Weights of a small autoregressive pixel model: layers 10.
Rows from block 3 of a small autoregressive pixel model, named by matrix and row number. Rows with one number belong to one neuron. Each number is 128 + 32 x the weight over its row's rms, rounded and kept within 0 to 255. All counts start at 0. Numbers have three digits each.
Before each neuron's rows are labels from the 100 images, of 14976, where the neuron reaches its largest size: "strongest on" is what is common among them. Only what is clearly more common there than usual is listed. The data: photos with spoken descriptions (Open Images, Localized Narratives).
# gate: MLP gate (model.blocks.3.mlp.gate.weight, 768x256), inputs 0-85
# fc1: MLP up (model.blocks.3.mlp.fc1.weight, 768x256), inputs 0-85
# fc2: MLP down (model.blocks.3.mlp.fc2.weight, 256x768, transposed), outputs 0-85

strongest on: text has "grass"
gate.116:137077106131130107083084154210169170150132138127157073133097129127151078162161167107175139108125129139138080149079123054179084153147101161147134080142123119187120120153167084233089108193159101131104110107123125127136163171099116137158156120105142068143143159
fc1.116:084133009140099162138099125152116129137128125108112133125147101132139116060175129112124160145151144154148115148089127147142008166050150147086158187102143128104125136134145122117141074149112167160158156174148132158121118144084160115167110135143133150130083155
fc2.116:106115175103159124166145139142186083154149109135175111160136128148059166137142089134117099116178132145128143131123145125144195129099098174113122084150202175107177126135120156175173169055093111157155055096094091121195187079103150103064122158103129139132146139

strongest on: text has "table"
gate.669:118138143177038085075112107084109170153156160154125139115113120066074046144115138163122199154178128106127151110087105120103139136164198104126092115138101127110127152144052156134112131137101156127139188125140101120149118150122153153117127139122141140066156206
fc1.669:113127130154126084119122148136119124113138132119091114158097098121113143074109121149128173128096079097110105112070137123130142130166154106169111170131127135137118183143081132150165145202116055128134227173131068139167047155139138104146128158128146111114120149
fc2.669:116152074144071096112108101139151120056178105131082152092096146148088075125134110128146171092169122113173139119188136176101091097131149106173125151138151145135120143162097142102159127143149177072176138105106070155121123173061119196136159148145112091189164082

strongest on: text has "which"
gate.607:099146135167127143085118134180187143075154114104097072121119129126099127115198137119138131127130124135100133130138145046147091145099150141126157142088124174141099154087129136105154117153137138138104207115114101135136176133138120158137138164163119099128027128
fc1.607:096138153160064182163106173141113100078139113154121099087098153120133148134134099110108144117117121124088174143203163107182088107131188122109157195139175095107119163102181143165096048115088199167129157166139168080169144094109156132151179117134135147128122070
fc2.607:153122104061079061091090128139098164119125143181117126141174151103142123163130177148127152131103105076129098135137104158130070133126121109084107165198092060140129165124110180091070125109141101093128043093155150113142068180158208161118100164131118104147157139

strongest on: text has "water"
gate.615:093143153140124120101095174135112244105085101168167149153161129104136078192130149071117166148096135093144129132155174180100178166069074157117171157153150125156139137126090090157148142116090079097095108104138131151099123179098155146177184123116125140089184149
fc1.615:135151172115058070117159152197125164139070099113148064092159152123115123057110128158100056127098080034159127099131140152118151118087164108055096122116149045134180138135140103102090164084173092088133142160129076102150166185156137091089121164205114152086144121
fc2.615:117138149133069132093108102117121089164126091116159096094121050122149138119129132127103140143156191158095151125103162055175196118118163112088147125057129099095130145119101169132145111098043133220103115101106053116140154165101113175132078135169162166112132133

strongest on: text has "man"
gate.402:157094089136149091138099085129163111131156115096131067148125058132125113130046117137126137124118141120129135106082153101072188124070130095164056038104093033129161203176105078128155139189206096089119071132176124171168139129091157138101137124110144105161141082
fc1.402:167187158116115161102074139087112129112142145085158063113110068191111063081227137152121103155110127168130160111115122147140138117156212086110103097050119142134161136136105172107152105124149119116171189197120121106142129124138165144104145152164144153173094159
fc2.402:121151133196112105152094106081111191177111177066109058053110080154120106142097126063121142114124160082114137085163163135111071133151095124122061182180163160159134141162109178092163078182112132137163120052158192104106114143129063114118122131096199117119157106

strongest on: text has "wall"; text has "table"
gate.330:128202170107192050078109113123135142131136115140174135173134096168119088135206137145138121116124159103168173135067135159084186137122193138140089081088080112128109102144111147186158176178144127113100093159126156113069146135121116110102142083148174145114054134
fc1.330:079113120166042111116169150146095070199092120183148102134092141077099181131109135063112096106129118130149101130124119126175106117126164155154156177102133162101159101109150114111070084110124191192135119158135136083171137160141106158106148129132160123113107088
fc2.330:126158137167053126135110138229156131105120098153160134157145104128105114103143126156179101125112137128119157072085087128186142129122088138206166105125134175156067128160105056159077108143167153148113131161130077133083130160082132132140090095135096148159137101

strongest on: text has "buildings"
gate.578:160154077116170193062134136129103120126163131113121099193094087151107080076070137122171147155153146140118156129074096152073120134104127157114151122086093097134115122147110149129103158192194074123131138130113066156105121142109138159139087098069086119107095145
fc1.578:095089164130106113127142154127084125144141131162154140088131113117096119118175120128100116097111146076125130157195149116162119135209158120103118140099118187111154146085154141130109146120087164140085145145099255141155118076157109157108154152137212121091100125
fc2.578:140149202099065117096112105111150096143141147046170159161151080132159161131163164148139142063152081103149164146092108097192099135197147123239126145135120175153108128114175130129149211176111085137142111087150091138156169119178149110115137099116152154077053092

strongest on: text has "trees"
gate.601:143119161117134152135137098187127140151130115098132149158172074134135162096124176143154129116112088063069111129137086114066163104068144129111144074141142166128131116118165132112165098151149136115136097114108151158091112100093079165166091093113117176128099104
fc1.601:137135097144110191071116127160077108117110136088104152123152106071096138117149163162125125157133071074079128094122099101152105111072087121084110115140130124108155100112159125090180126114139070045170091056103201135126124143112101144142146100141114148110075110
fc2.601:146097096137110140142079081085145119129126124152160141111153057091143122138146158106125062149122098105133137188112169120132191122097090119155110200099118115139121140122129187125081130183085169102163169134118150086077143162124089083118104169117150116133155172

strongest on: text has "sky"
gate.525:161182082161135078126151058157119131114137146147142113159114088062130094087100123154115156176168145094146109169167113126119158138170114125115087060173063086139106120124082210138197116185165059066106145104138076187094103108108101098114108091109090071103142154
fc1.525:133132117119133107115100156187127083161174070112134104136147104137136128085115115144117122117103172065144149129153158128153069151144132102113125136159152046115121197173133098132146120211115110137130128125146091134124156107101133047149107140172121141085144092
fc2.525:129124107163221117086159165078101065112138141106100184127094158147127135180159147151114126109131115131144188127107047128136158125087106087133141157063142148102121066165162124113099149047136113186135146168155117084184088139155173149112111123169168101186169060

strongest on: text has "trees"; text has "sky"; text has "grass"
gate.293:175148112170166127114136132181117173121156127120139111146143097121144116100133185075129146149094116083122094072177138070169100176141132112129139132205119077163105099110110110117139131209090077100115176106160081185159112112117109120142155126119121076060183178
fc1.293:143106140081118180158061162144138084094132174122153194094114132091088126189147126136126118160153137133135096139125148104175142158136125115054176127110118158182122091107138077146105172154080141133089124151149105109061127160120109098123114106151106148082153094
fc2.293:144145123159112156121123089142114103103172116117133143096125049102197137082135133164135083156080105109119167118137113128129110146108160095179089108107129123153097139157183075153075093091152148141181146118130073120164136115168137189125088121132124142120141167

strongest on: text has "red"
gate.507:163138139164082129046147101162133136104147142156120118170132099102092146167112154125142125129146131080129134159142179089171130117163125110097111153094138097131141130076107121111158089158102098144087124099091052089109099137114171123180143101054200137075067150
fc1.507:131103151137193143159164179130113115148090102122112121082135152112163031091075122128129147148079103145128135137160097164051099136093090110125206093179110117120104158100076145138142121131140153109111116145133144159109125135153073125121108133171061155151147086
fc2.507:153148143069206145075083110151180148165099140079086095137108125127162075158133169092149075099187148120164070177127095146136162132089120131123113146108136145120143159154139152109143108140120131123104128125111166161132109166134074167160153141134153145078090113

strongest on: text has "trees"; text has "sky"; text has "grass"; text has "plants"
gate.426:146115106144135188133103140125123179140087109127095104131150090115090138068094191111159113171194101113123083050091180116146129140115139130057173125144172113173160107081163129143126126169111111123168095092146119166101164128124104157184082107128091131084136123
fc1.426:130182122116125140125104144165080160124119151096090117137165092019109112120099134133138115180143047157108104153163142153129162128082102140072080099162102133127113096142138156159127161189143119116146093128122184147090150092104083110173077099171114112129179129
fc2.426:160146119079079146122107155055136172097135112117092141141156075123103151153136134109117059148141115135119111166147187116152152092102142142142120103099109162143131140108135178147195127116137144107155110144153161096090132118138079091122137130053081140080166111

strongest on: text has "text"
gate.443:116047045137107082118140170096165146119103135128096145140099203141118142168132167095168122140156122108128109189147174112165140144114109133152145175111171125174157105117183134147058116117160102097078096149116145106138127187167131124167173125151154141098139154
fc1.443:125163202113144149145109099192159100109111105143133135142151099135110150105127110159142124124123142153113146046093127086146105106153131121118141140122098137133053138155145108139120104155060129051109094108164184122092156122098126049109136098137133128171127059
fc2.443:157075187135160155131084109192134137168104139119148169142072063112164129117125142096105161097140142061140164065103183098140036121171158134210130141170110078112110092101106053096122120143100134126107094091176154156143058141087134133094084128133144074116188091

strongest on: text has "wall"
gate.764:141129130121143165118132156089183112139103175166100103174129139177098143094173099101152147124114166151168200133106105166072116143151152117190091066092106157139135127104122113120117183146147116130140179165127108140066136127176134167108114072081173070098068108
fc1.764:137128140205164099097090105150090140185130125149124138103167056105140157143087162110122128153151141127122049062091110066153158106121148140150170138097126089103119153141085085109157098148146138153168081116177168130178119124076107118156123139125138154123144106
fc2.764:132181115157148166071097073108169107148112094076094166089102150134144143052119155119127156139171116138129185134129125128112102146113153106119123100090078132143176122170151116171145132181170142165119052097122136147094127171196123101131137147141148111123060083

strongest on: text has "holding"
gate.320:113146154149174130144138137187094093135159095105121055076088121152103193067126113109126130066123076110110143143195144148160066157109208122163137117129121173118145145109184140136121161093178192145120096132073117133187129113165131103128172131168155114075099030
fc1.320:125127100034115129079144123130085114137136128154163124160132113081207154107145132142120105151070072102120131136097118150101136127154121134172142123093075133142092146124128137164050108153131103090120072157158195103128104122159111144115151141094083116137119101
fc2.320:090177193201085103122200118141144170164118152121150126126115107121145149176146120110156146156119159105154166106145140141092097136141085142088152139131131067134165051111114099073106184057120142104148142086128150085096120112120117147118090106064150136121165094

strongest on: text has "grass"; text has "plants"
gate.697:159038127131194023145122137099111158123110095154112135124168169127092139139118125119150141093173153168173091112112141061178146122116005181113125108165137112148113122139142080173097097140121149125132109097125115116157135160112116125133098091125119083161217175
fc1.697:105147146168089095114119159182107133127128116115162152096133132119089196158202151128103074110088087099101127156126135182121111145109108192119121136113149089135138168159147112109137163070194145170100140124120154091103115123148062134150113138166148099161110094
fc2.697:117143121111146110171128148169158091160157151073116087084171161115150107116080127127112166139202064186084093131138105090182101137124110155102104068106138125168101159178136144128144153154138113158097144173095125162144134149106066140157097125149099121138103084

strongest on: text has "red"
gate.367:098153141153086119128119182151105078136104116138181100116149157146114123105137110101122227090053140119182130084115133139104145158101105148099132124065115179146146102121183139132128145092141072155149164128147146168142173133181160168042120136125133154100172091
fc1.367:105142144148059158121125164109122100118139105114148108107141148172129100166104103084070167145061163131188154067099187122131145141145059116155134101097166113138172082104131109096167164101108132148134156074180149139153123119123169153055122191121106131134169082
fc2.367:136161180132097144146106143135111123135084138128161197121161194110118131167122084102088140116129174153179168134116078126132185108143205116181109116105100079139091137140177153161139114141094175129096156199173112191050138147118130084103094116087098119080194153

strongest on: text has "sky"; text has "buildings"
gate.432:154190114200154157103137162176133123124137146129132141154143148161059089056090135103118189135104130111093134087209104144064127145176090127122138132136098070146097143110098169118094224148162147120118087144160188140126164082070176066126066127164111076136181144
fc1.432:088089198085150168063116130124141117132157128152115139134093098189186147142096111142151145084109109167138160137101121140137126101102106108170152076121128131086165206160155105177119122169176138067133116123144054084135124151115083113131172091132124172115101106
fc2.432:121159126225148060128165149114141156109131102124151115184142111187078084081126086126187153085101139091143171160110105092140123071174094146136167114143114120136106156118126116099163145081154096124129138100100085124155095136119147129132109068079127079103134081

strongest on: text has "which"
gate.718:114144136211144141139125101224146121139131116106175080136123100094142104075097166134152127081135128148118123108112150132074106139029154105115173121161155107153089095186141077156094062090102121051122127143141088143141154129065132147166124160191131169126102133
fc1.718:128144202142148068117169174090120154107157119150084166118169162123117188152147115138106128148173139145133153114120091097138169103115086139111084109140139053128105124129140181103116147149114106113113117132151047149156120117162118110105102115134108110165124145
fc2.718:141128102245122119121173173134137191102102127134092114100130179124100174134097151067148159115103131121136104106102128100107099132108065127122128098136133010124123130099133045094124087136149175081097100141119134157163144152141085129162113124102117096116161034

strongest on: text has "wearing"; text has "holding"; text has "woman"
gate.396:150143117144116122138071162121116139148137105110151073130133137120134146145140142065116125139189125150140165136134188150129153159137142098089126129092066116113169138151134121131150099200124157113126150152128171158182107136159205150173180130161161157124067070
fc1.396:111127112135126070148126157147135112102156092084143069089130152129124111120164126102138132121135115147125149175152152097153155153113139093114136082166099182139170131146171114119168122201157129060122153108062117122163140116139166157147160134181119121147072060
fc2.396:100118128112137099125102109128108199182135124088121117129150106126167169113145085102131140148143114177130054096180130143104146125051084111123127136150141131114116160167101095136127037144078156163134144086108130087106116118097114069158142126113125147087191050

strongest on: text has "plants"; text has "grass"
gate.299:100094109123125077174092140132139082143195126167124108141103112154136071159176148116142137133191132137191131175119132169156113143138147118146142140099094185231191102063175094142170145089121158162131114053142112167135152176188187107122136127095076189080129152
fc1.299:109117145135130123125113160178180158071112137145069117043129125180130086127183114134142129115155163161176096163122142097145095128107152179100140084105147106191200090120185090117142117125130127114153132089105123099110227172179150129110081141144099145091156191
fc2.299:132091070134136114128133162139119145155120121124090134090147164127149164117098092148101151181100143193111100095098138099127166096152118144166181114103104162099113107142100059129157126153070136160120164108168117120156135121153123151138185115137156127142129057

strongest on: text has "holding"; text has "wearing"; text has "woman"
gate.701:186143121139148056121063122161144095148149083093119099063137153154114123087144158120151127116132070156122134088116164095164136142125080108141127116107077159141200138142214122107163119143155135072136133112079060148154137079123167095133138132163189132114117103
fc1.701:117060115190166178120190169171093085175140122158090144143179122118151143145108149130117079119036192120146058168100109081112152126123135110158131105117105111118104166114133101134088114145107163152151091092146105130170141149171109149098141136051113149125131148
fc2.701:109119115123136146085205113142115117108091141110117139130070139080118105187083099119132121135126126060140091127162140175088112134110118130123122158131156045139140111070126109120108164091141056115124120144130134139071129163152121158077095136114108110158139163

strongest on: text has "color"
gate.322:104099137124085162184158093075084098143150114106177182091155151106161163181092057187058071184107158180099108139121088140117135064148127097146121133169117138065093155152102126107126096095092124133174113158150108059142103091132119094100105180116114132169150169
fc1.322:152147114140169083062105163173174171099114141146089077167086099152100085073160194067186172071150098074166154121125169114133125194107130148114146128093144107200168105104151129146136161169171133124083142095094153197116155155126138169161149067136142118088110089
fc2.322:071138143155109138120170113091120115130144120117144125133112140150127159139099137117197073157076087197122120173109183151129179127143127112128127135135108136071100171118103105103121133109082134130178146132178115097134084123171125057118066102124111103105179100

strongest on: text has "trees"; text has "sky"; text has "grass"
gate.177:097067126040166119104079127181129121144142113169070050125103138141127093152186132123128126132157129123154129131158133125164118140124065164104192167171119172130185161118091116143102117110079122115088149121113171142083099142076128206147065109158123127126171146
fc1.177:129131103149158105141190101103122139096070133102140205086104098081164134100154126143143130135149152179147054084143188166144105164083144101095134142210104045123067085115102138083185092169131056160172105150065111122154144182138108066116150151194079104143122147
fc2.177:124152168150140116097074115109117068124162078136110201206117165176136082146136134142125133107086115111130123058109170096187157156210185118169125117168158105119059121134140134211141168133116074073106086095113134125134148128068182136084076116191111104135134145

strongest on: text has "holding"; text has "man"; text has "woman"
gate.549:174187146136157074120087123152143116083130124080115109098127153136069084127112142123146132127171116128130210136118180101115181134116128129112126101087105186164136113126178171156144179169145146123089139138112090181128133088110131136115125073165114130139110106
fc1.549:137151133112124076114109062152162117145161082134162118026121140085143150139152131127138110119116114118109183159136144106112175136107146111170142110110070168114220144153163111124144095172130128074079157138113118106131119090141125142079111098198173152117104075
fc2.549:098153098138166089183141136109110148127123159136151123120129171102174188138144120120123110126090088155103181176132114122098173123129159101143102159113082187142136093191149222123115081139139154111134104125130184082151121121118130110117153119140122165146160062

strongest on: text has "text"
gate.665:150101131143104174103082134114146069084125133104097203185130114158153118157125160139167140104192170119128149186101169113120168144154163132206106169064163150176122102165161109176088140147148161157116062112143109149113149131143180114134107121106129183152085150
fc1.665:097116117132126167101171125159087130114129158170187140069104103183160157183110144109109149111160126100131125164159113131063154127138178135147123100156135187129161155118132161115130109157178125173137103160127154119183079138180135157087200135108121111081129145
fc2.665:155177082135163156169086114165108148111133120195157130126121109093120124163172161151162112101130119137109096157087093094159081144164145158164110108138143204116067098154079099147123116126237133104133167157125068118129096134123151166129102113133128126135127120

strongest on: text has "wearing"
gate.694:114117134141226130154138110127136119079128088079141162076115138162144115116088142127160149085189171111138101076127154110150105137129100116163130109163133168191132115155184068127078148124138185099126054080128101168134150109148159048115074143123153106168148116
fc1.694:132193121208158159116165144129162128094158120079158177091142132170112147078060122112127152119115116160116092091140126163100053138120186129127162086114130054161105109123157135108206221121183132116137107079122096122157181096106111059123089149121112102137134058
fc2.694:144124127188132200140129117080152085101113175127136113114167121183108114125114169116126130108130124167143172113099132154112142117077172113137108069073126140144109181098147145076171153180166131182143136129103129103136165147157132194144179178127151160108055054

strongest on: text has "black"
gate.213:157136174178155092145112101154173101151118179135089100187087130106139116113111151139139131107171073084121174111100129136170147136097162130127081119111191108117154087084137153148166117098108139142134125144160108184126107118186163156132160112101123116133130147
fc1.213:131132189118141113133083125138105109166179121159162086098182117115149128130170123154133129131196118110122119104072159159121182119027167104112100077117116161111151133095150143141169069106080102128152147196123076152103125094164109142128157127162144193102134101
fc2.213:096159117126123109119108064120110147108138118107180115120177115123117075095075124029124116126105097132121127103134152188196061138118126160199110116134169121128168121120141136071157157136192155118160165075143101092114133095111087130129151135113112137117056113

strongest on: text has "wearing"
gate.117:106132129078144079158110126093160108122124112114052131100140114149153075029162137140187142109139124169144146102139151169126176121124165142109123118094136111154173152128150163098162145159139175093106134100089113159145146124110096208141144111159154167126045108
fc1.117:113099140159173176126111160127162087129208113098125124168115116194126104113102143124165158117130113175129178084097128116100149100110157114113109129085115130132160149167156093217127117147112158196157118161116140119174121085114178112151164158095169114132158098
fc2.117:140083141083101084164088121104164127136128145091114110151117154154132202101138134090090104171223116178123092143183145144128129124102130094122108144135050174145130136134115136073162136173156181134132092107143137119119139162119132158133123174133117103102096059

strongest on: text has "wearing"
gate.600:146162111148145145122156155078092115086132105121151091123132120081112067110181112127105181143068144110101186144175184181092102097146148132114143097123097133118111124122112181103188149131157178113118150125113153172136131085124148159065144164163161131167108061
fc1.600:102095174083095105126106116180146158156135128157105164154140155143145214181075127115115094141182110138155075118115084095185163135096105105140122181157159123129182138136125096157067091115047048112125123133144085102108118153121115077164105112081128115063144183
fc2.600:192117124118152109181128166077116089139154113101131149153132161182100079077094125145146127132111129087176086130083099125077159122178084137056125113144135126111122167160117181169189169146094152097152148100124170186113115131133153081143177123183169087095127081

strongest on: text has "plants"
gate.450:131202143161116128126093063150170131103119119118122101092115123114144092092149161123129182111168091112192101137171164138128125136108134081090147147148096130140154061126121165103231126099116104151148151094080184153056147132150156086140113105185132143091125088
fc1.450:080121108170166141139106132111149144128150123161176153172123168184158095109141098134117207164151183163157053142140172152105127111143138104104136159133104155131128124106059146160125197163093110145097138148140158188106126143085187099128101140118152139158044175
fc2.450:099157173148184141093153116122102162128144131152124154103124139134146163124187121085089122160038118102133107118105118187074113159065175087146097135141116067109202094088120136145096137060088121090153192132136185150083126117173162100093095139133165116147220132

strongest on: text has "trees"; text has "sky"; text has "grass"
gate.309:090097100153146069124172134210123159146152089117089076133113148123173106097102146130142093094109094095120112085133068130103131130068055144134135141123131113123144175116177088176112117104137117152106174086131151108155117149116155141149068112155109151106183140
fc1.309:145177150158157168190143127058143057143126113083137159150124114142148112143122121137166139092120168168136116168150100156148137075156149109154121115078120203121116083138188154095209113126147152107194143129129176136109137096109107143118194137054158147145118075
fc2.309:121115105139187162164150108163086078096154142103100131121121081133161082153148111091139101132054116103092180150131132133113103158113088119093101140157138083109146127128164138157095192147125148125130095052069168155107129112156197136141162113156105182118097103

strongest on: text has "grass"
gate.726:104168121113111159094088120068145146111081212164129158153114108132102145070169135098114125138112111139098057060070115139166105170103153147141134150162137115145130115144109160143115160077118095092131183181166139130066135109082088067087170132195153119123175131
fc1.726:114134167081108121127112130127124133109155140136169080135106096030141084198128153131124102129153111146122234131176124130154129129109159117138076104016075117121040134105146129202093099121161175094121088145141151075141150149156156159124134172105122195099131086
fc2.726:079151098110119105099098105133101162152113105154118135152147130129184167109150154182135104112111091116118103071119156126187049099107129183192150132079151114091125119092101151145097094080129149110140119080167122124149112143145130174144140136166157157123084063

strongest on: text has "table"
gate.112:159104088105117111149107125156135154068145165105149097130069145118067142117152134134106100147168149090091109176199227112111109164158199138070120135131124164148114120128139207179104146132180175150078109044130190157139111163157146134115130123104086115168145107
fc1.112:077137212165153144106094154144096091164162110144146130149182137096215115146070138121122138131125139137135140127144096117142123117071090090129141131185129184121092122129119093214069077077081065108118097170135092143147097133116159142145144137121144162105132146
fc2.112:134150157196080134111109112133122144148115163161161098151135152173225110113136134141129117120165105106138117069111139073206154082152118140117183119126120146123139103212125140107175140165102133093110146143110156149145164112084115131122112145199145091135144132

strongest on: text has "black"; text has "white"
gate.414:126138125154132061089142115163174171134065178155152115137096155110120133142132147105125177136162059152140128143097100109160124175091109149134141084104178130131137078143136150154111127136220072092130132142131103120076092110189111138122133115114132118147111163
fc1.414:127123135187071058122155169133176167169082141142178115164133146136124167110114137104126130131123083143131168111075112066180144126132099129142073165117164163130165074145143138145162137102184081144159188153139095124101136096160098084094177104082159126158109185
fc2.414:112124112110113130164142112098177169135091139151095190148131183091170152066115133139103121156123114162081113139113054188117110106079127112197131107154107104113140173088107145130150101096146113082153173129126107098106118123125094176152168142123131130125105125

strongest on: text has "wall"
gate.338:134208119196099093076110118201116147125156130098138133116074134169117163084180130131123147131137097136078188150112148119170103135191170110107116161053130112124091096149155160135091108135232174136125127157104138131114124117147097110162153075145145132179059139
fc1.338:175110125175138146104147159104147110154122103131103174175169169186073107161100145157136114127141153122115103159083124145065188120165098125092135174088121085133081124125071155124141166066107161148141113136166122140089124175106159148121121128094097173105101227
fc2.338:178135093098082157134142103101184184053092108149106143138084134181150130127052125067150173112156134106133169147178171090125083134168160129165110149112151093179094132115063119147157170144153099061093159131134176124127112185136174116112116079129100032144128200

strongest on: text has "water"
gate.84:086081075137131072171141111165167215089097177152133109157118151050203147156139109082184094110163118112123115128151112156170083160169147202123140097140110147146134135082090071175087110168117068108132076141132114093156127160100156171144109122130119104127145153
fc1.84:166110127110079142131124136147158189089160173120033092148137114101146153042181123138134088118146111169166141132179101140164179130106233143101111102127099174154144126063173103158122132109132121121176122138123098113137154135138213175110122104116114113091141180
fc2.84:116145155193085148093137083132134155135153166127119078123118099117094158117145157137126157143144106169178161066112109146160124130088149133116148142159097106145129162135090115118157155110161142196149163178138160102122177106144115134151148076156154140031093180

strongest on: text has "trees"; text has "plants"
gate.129:152160159148116028102112155104161080110068112124111120137121117124104093063137134151183122104132105136130155122126139132134128134216094169112119082148125226157145112120106119191115164175165193157128066090092097152093188110082159147132115153095135126147065142
fc1.129:113123139094131079161132179080154096150079107101108139126089120143122127066144158168164143105200110110127082100118105144121068119190104167084100109129114154157137054126169159204086138121161142083135136105131165157108137146130154139111087096114129129106137152
fc2.129:119165084110067171172102133151140166147150080165100128112168105119192152120152166168139150120158141190142106140136084170099109104149155175165119115131118086111125160117145127178134113144185172194132087135103127140111112125075100223154103088091108110149115125

strongest on: text has "man"
gate.647:203192142136155092093168110166156127087097142150129080101116136155131130123175137101128128113113066102184160182164155097154110156141182117163106119112106127127173095108189171129097174153199149031131186114089099114143151109133152115092136110124171110111095125
fc1.647:043126108123140134147093160128156152136138111091188191102105105179169175147148136166143142165170133177106068107124084117158104125137103116146158142172171095137116136178130091162125055171072047118156155157130113125113107135087114042155104172181123149153097226
fc2.647:126161135075133100114106140145098122131128102105141107140135134121149158074174134176122117170096056130098084206125109044145164124144161122137113078172108137090150138124123103202133141196216112087111140143091105131141123100089169044130155110208091142136128172

strongest on: text has "man"; text has "wearing"
gate.716:102200134137145110110114114114159074123148133091100154105178155135119086095099143122135139100160120192120150105076121112198142138094132146164073083115128177149132099120162115166093112155155146083110145132135115132129159107106106112103144112160131135064084037
fc1.716:139141146182130133113155143120151054116169094135126097153071126207155159120144114119134156078130129152142130191110116118068123101125127084105176151106102156096140125146142160128171139102155189143160118172135134104145111183140132156140136159127177161202085161
fc2.716:135083173148187150114128165082140159111151123090134139089100146225068145190108147129137136117129111155109082162086162104117146134060098131122175133169166149152106143145125110156135178140042146136121120126111134148124105162139164088181116131113143107143155184

strongest on: text has "grass"
gate.318:146059152056123140088063167135122156135147081142100122090155196122130134080115140156118107106195138155137156110159067068188167130141134117123138119159125095158133166175120116191067096161090181082099112152118071137163122157120141139164143116196112129106122198
fc1.318:108143102157103101124167186166132133135126081143081053103095213071096097071153125136155147098131101154127162096138110064205161130146103135117135121142060181107102154111171090115149106123157150149110120128109130135180148113136163218081117095096093093162152103
fc2.318:152104165093104160137118153173140191115112122149126099147119142164123166072187118064127111124129128086149177099136113158083084090081195112106170152079106128126157149102052103123156102097192133127158209190145174103119154128109110131117143129120114078101129151

strongest on: text has "man"
gate.652:155151117116107112136025099125149136128158112169151107130084070114116070133145142124121126128175167169123190113121170146157124124177191118157160109127121106134125168109165153176152108139100132142081080130145141132087132138072081140147151086077133170139131148
fc1.652:102100136062118047104100114144152152143159136173105123140114161106215115158139123123143121146152115138094167136173120161153161148129139173163125170127114134148130119096148139195045100143165163143113100125163167123093144121168078144156109132134129153122101167
fc2.652:162117148079178097164137083127132108120140135115132183108157134131091109153114144120107106106139136122132130130114142172034180127028139110073085149126114051113121126140145146138155130053113136200126044211167172150082133148162125137120119131126121153091165188

strongest on: text has "black"; text has "white"
gate.356:140174094159137101140136115101143110117126203134112091175076116114110093125142157117133106140094039125087179125092091125204174190114109131157053072120157085132171061104111133145139156064137095161118093130167125112113103099192138177125198122138137123119104130
fc1.356:171178126086183138104142130138087067122164124098084181063131181147136154090158130131130076112104138162159094176166144077119169149159144138185147152112105134154100093138155113132040167194111170133114199117113140104157185107104132073100102157138106069125151178
fc2.356:148106177118077149097151159117146096104130130091146063144116155091090137104167126138140048128158134070112153116155167100132182099206140135030141146059132148140132081150136109128123116113137135161128095147169157128166144130104156152105126135157129154106125169

strongest on: text has "trees"
gate.729:083115112175117154118065108157140101099133119163121137168140101130095070117116118132173146130128133096087132095091167058209169130096070137126153135112165115132095137146113150235161080123076045104116163095120184116109143160132154146175114092190153160132122108
fc1.729:061134076115105130133113137131162085047139099165112154087091112155111124174147092150118133132161148178179171083141160070176073119160144140121153214082146157129099131089127104174165128147130137226090145126162179167113148145104100159090155104100064156139141053
fc2.729:125141150085085097205078109117120082157156121131108139126147099176145178160094137141119173109131130122131125103141154140118103105105202127132120113149105106079141074151127104118108103191200104133098099138138147158130114109118087161122118178113087110148099084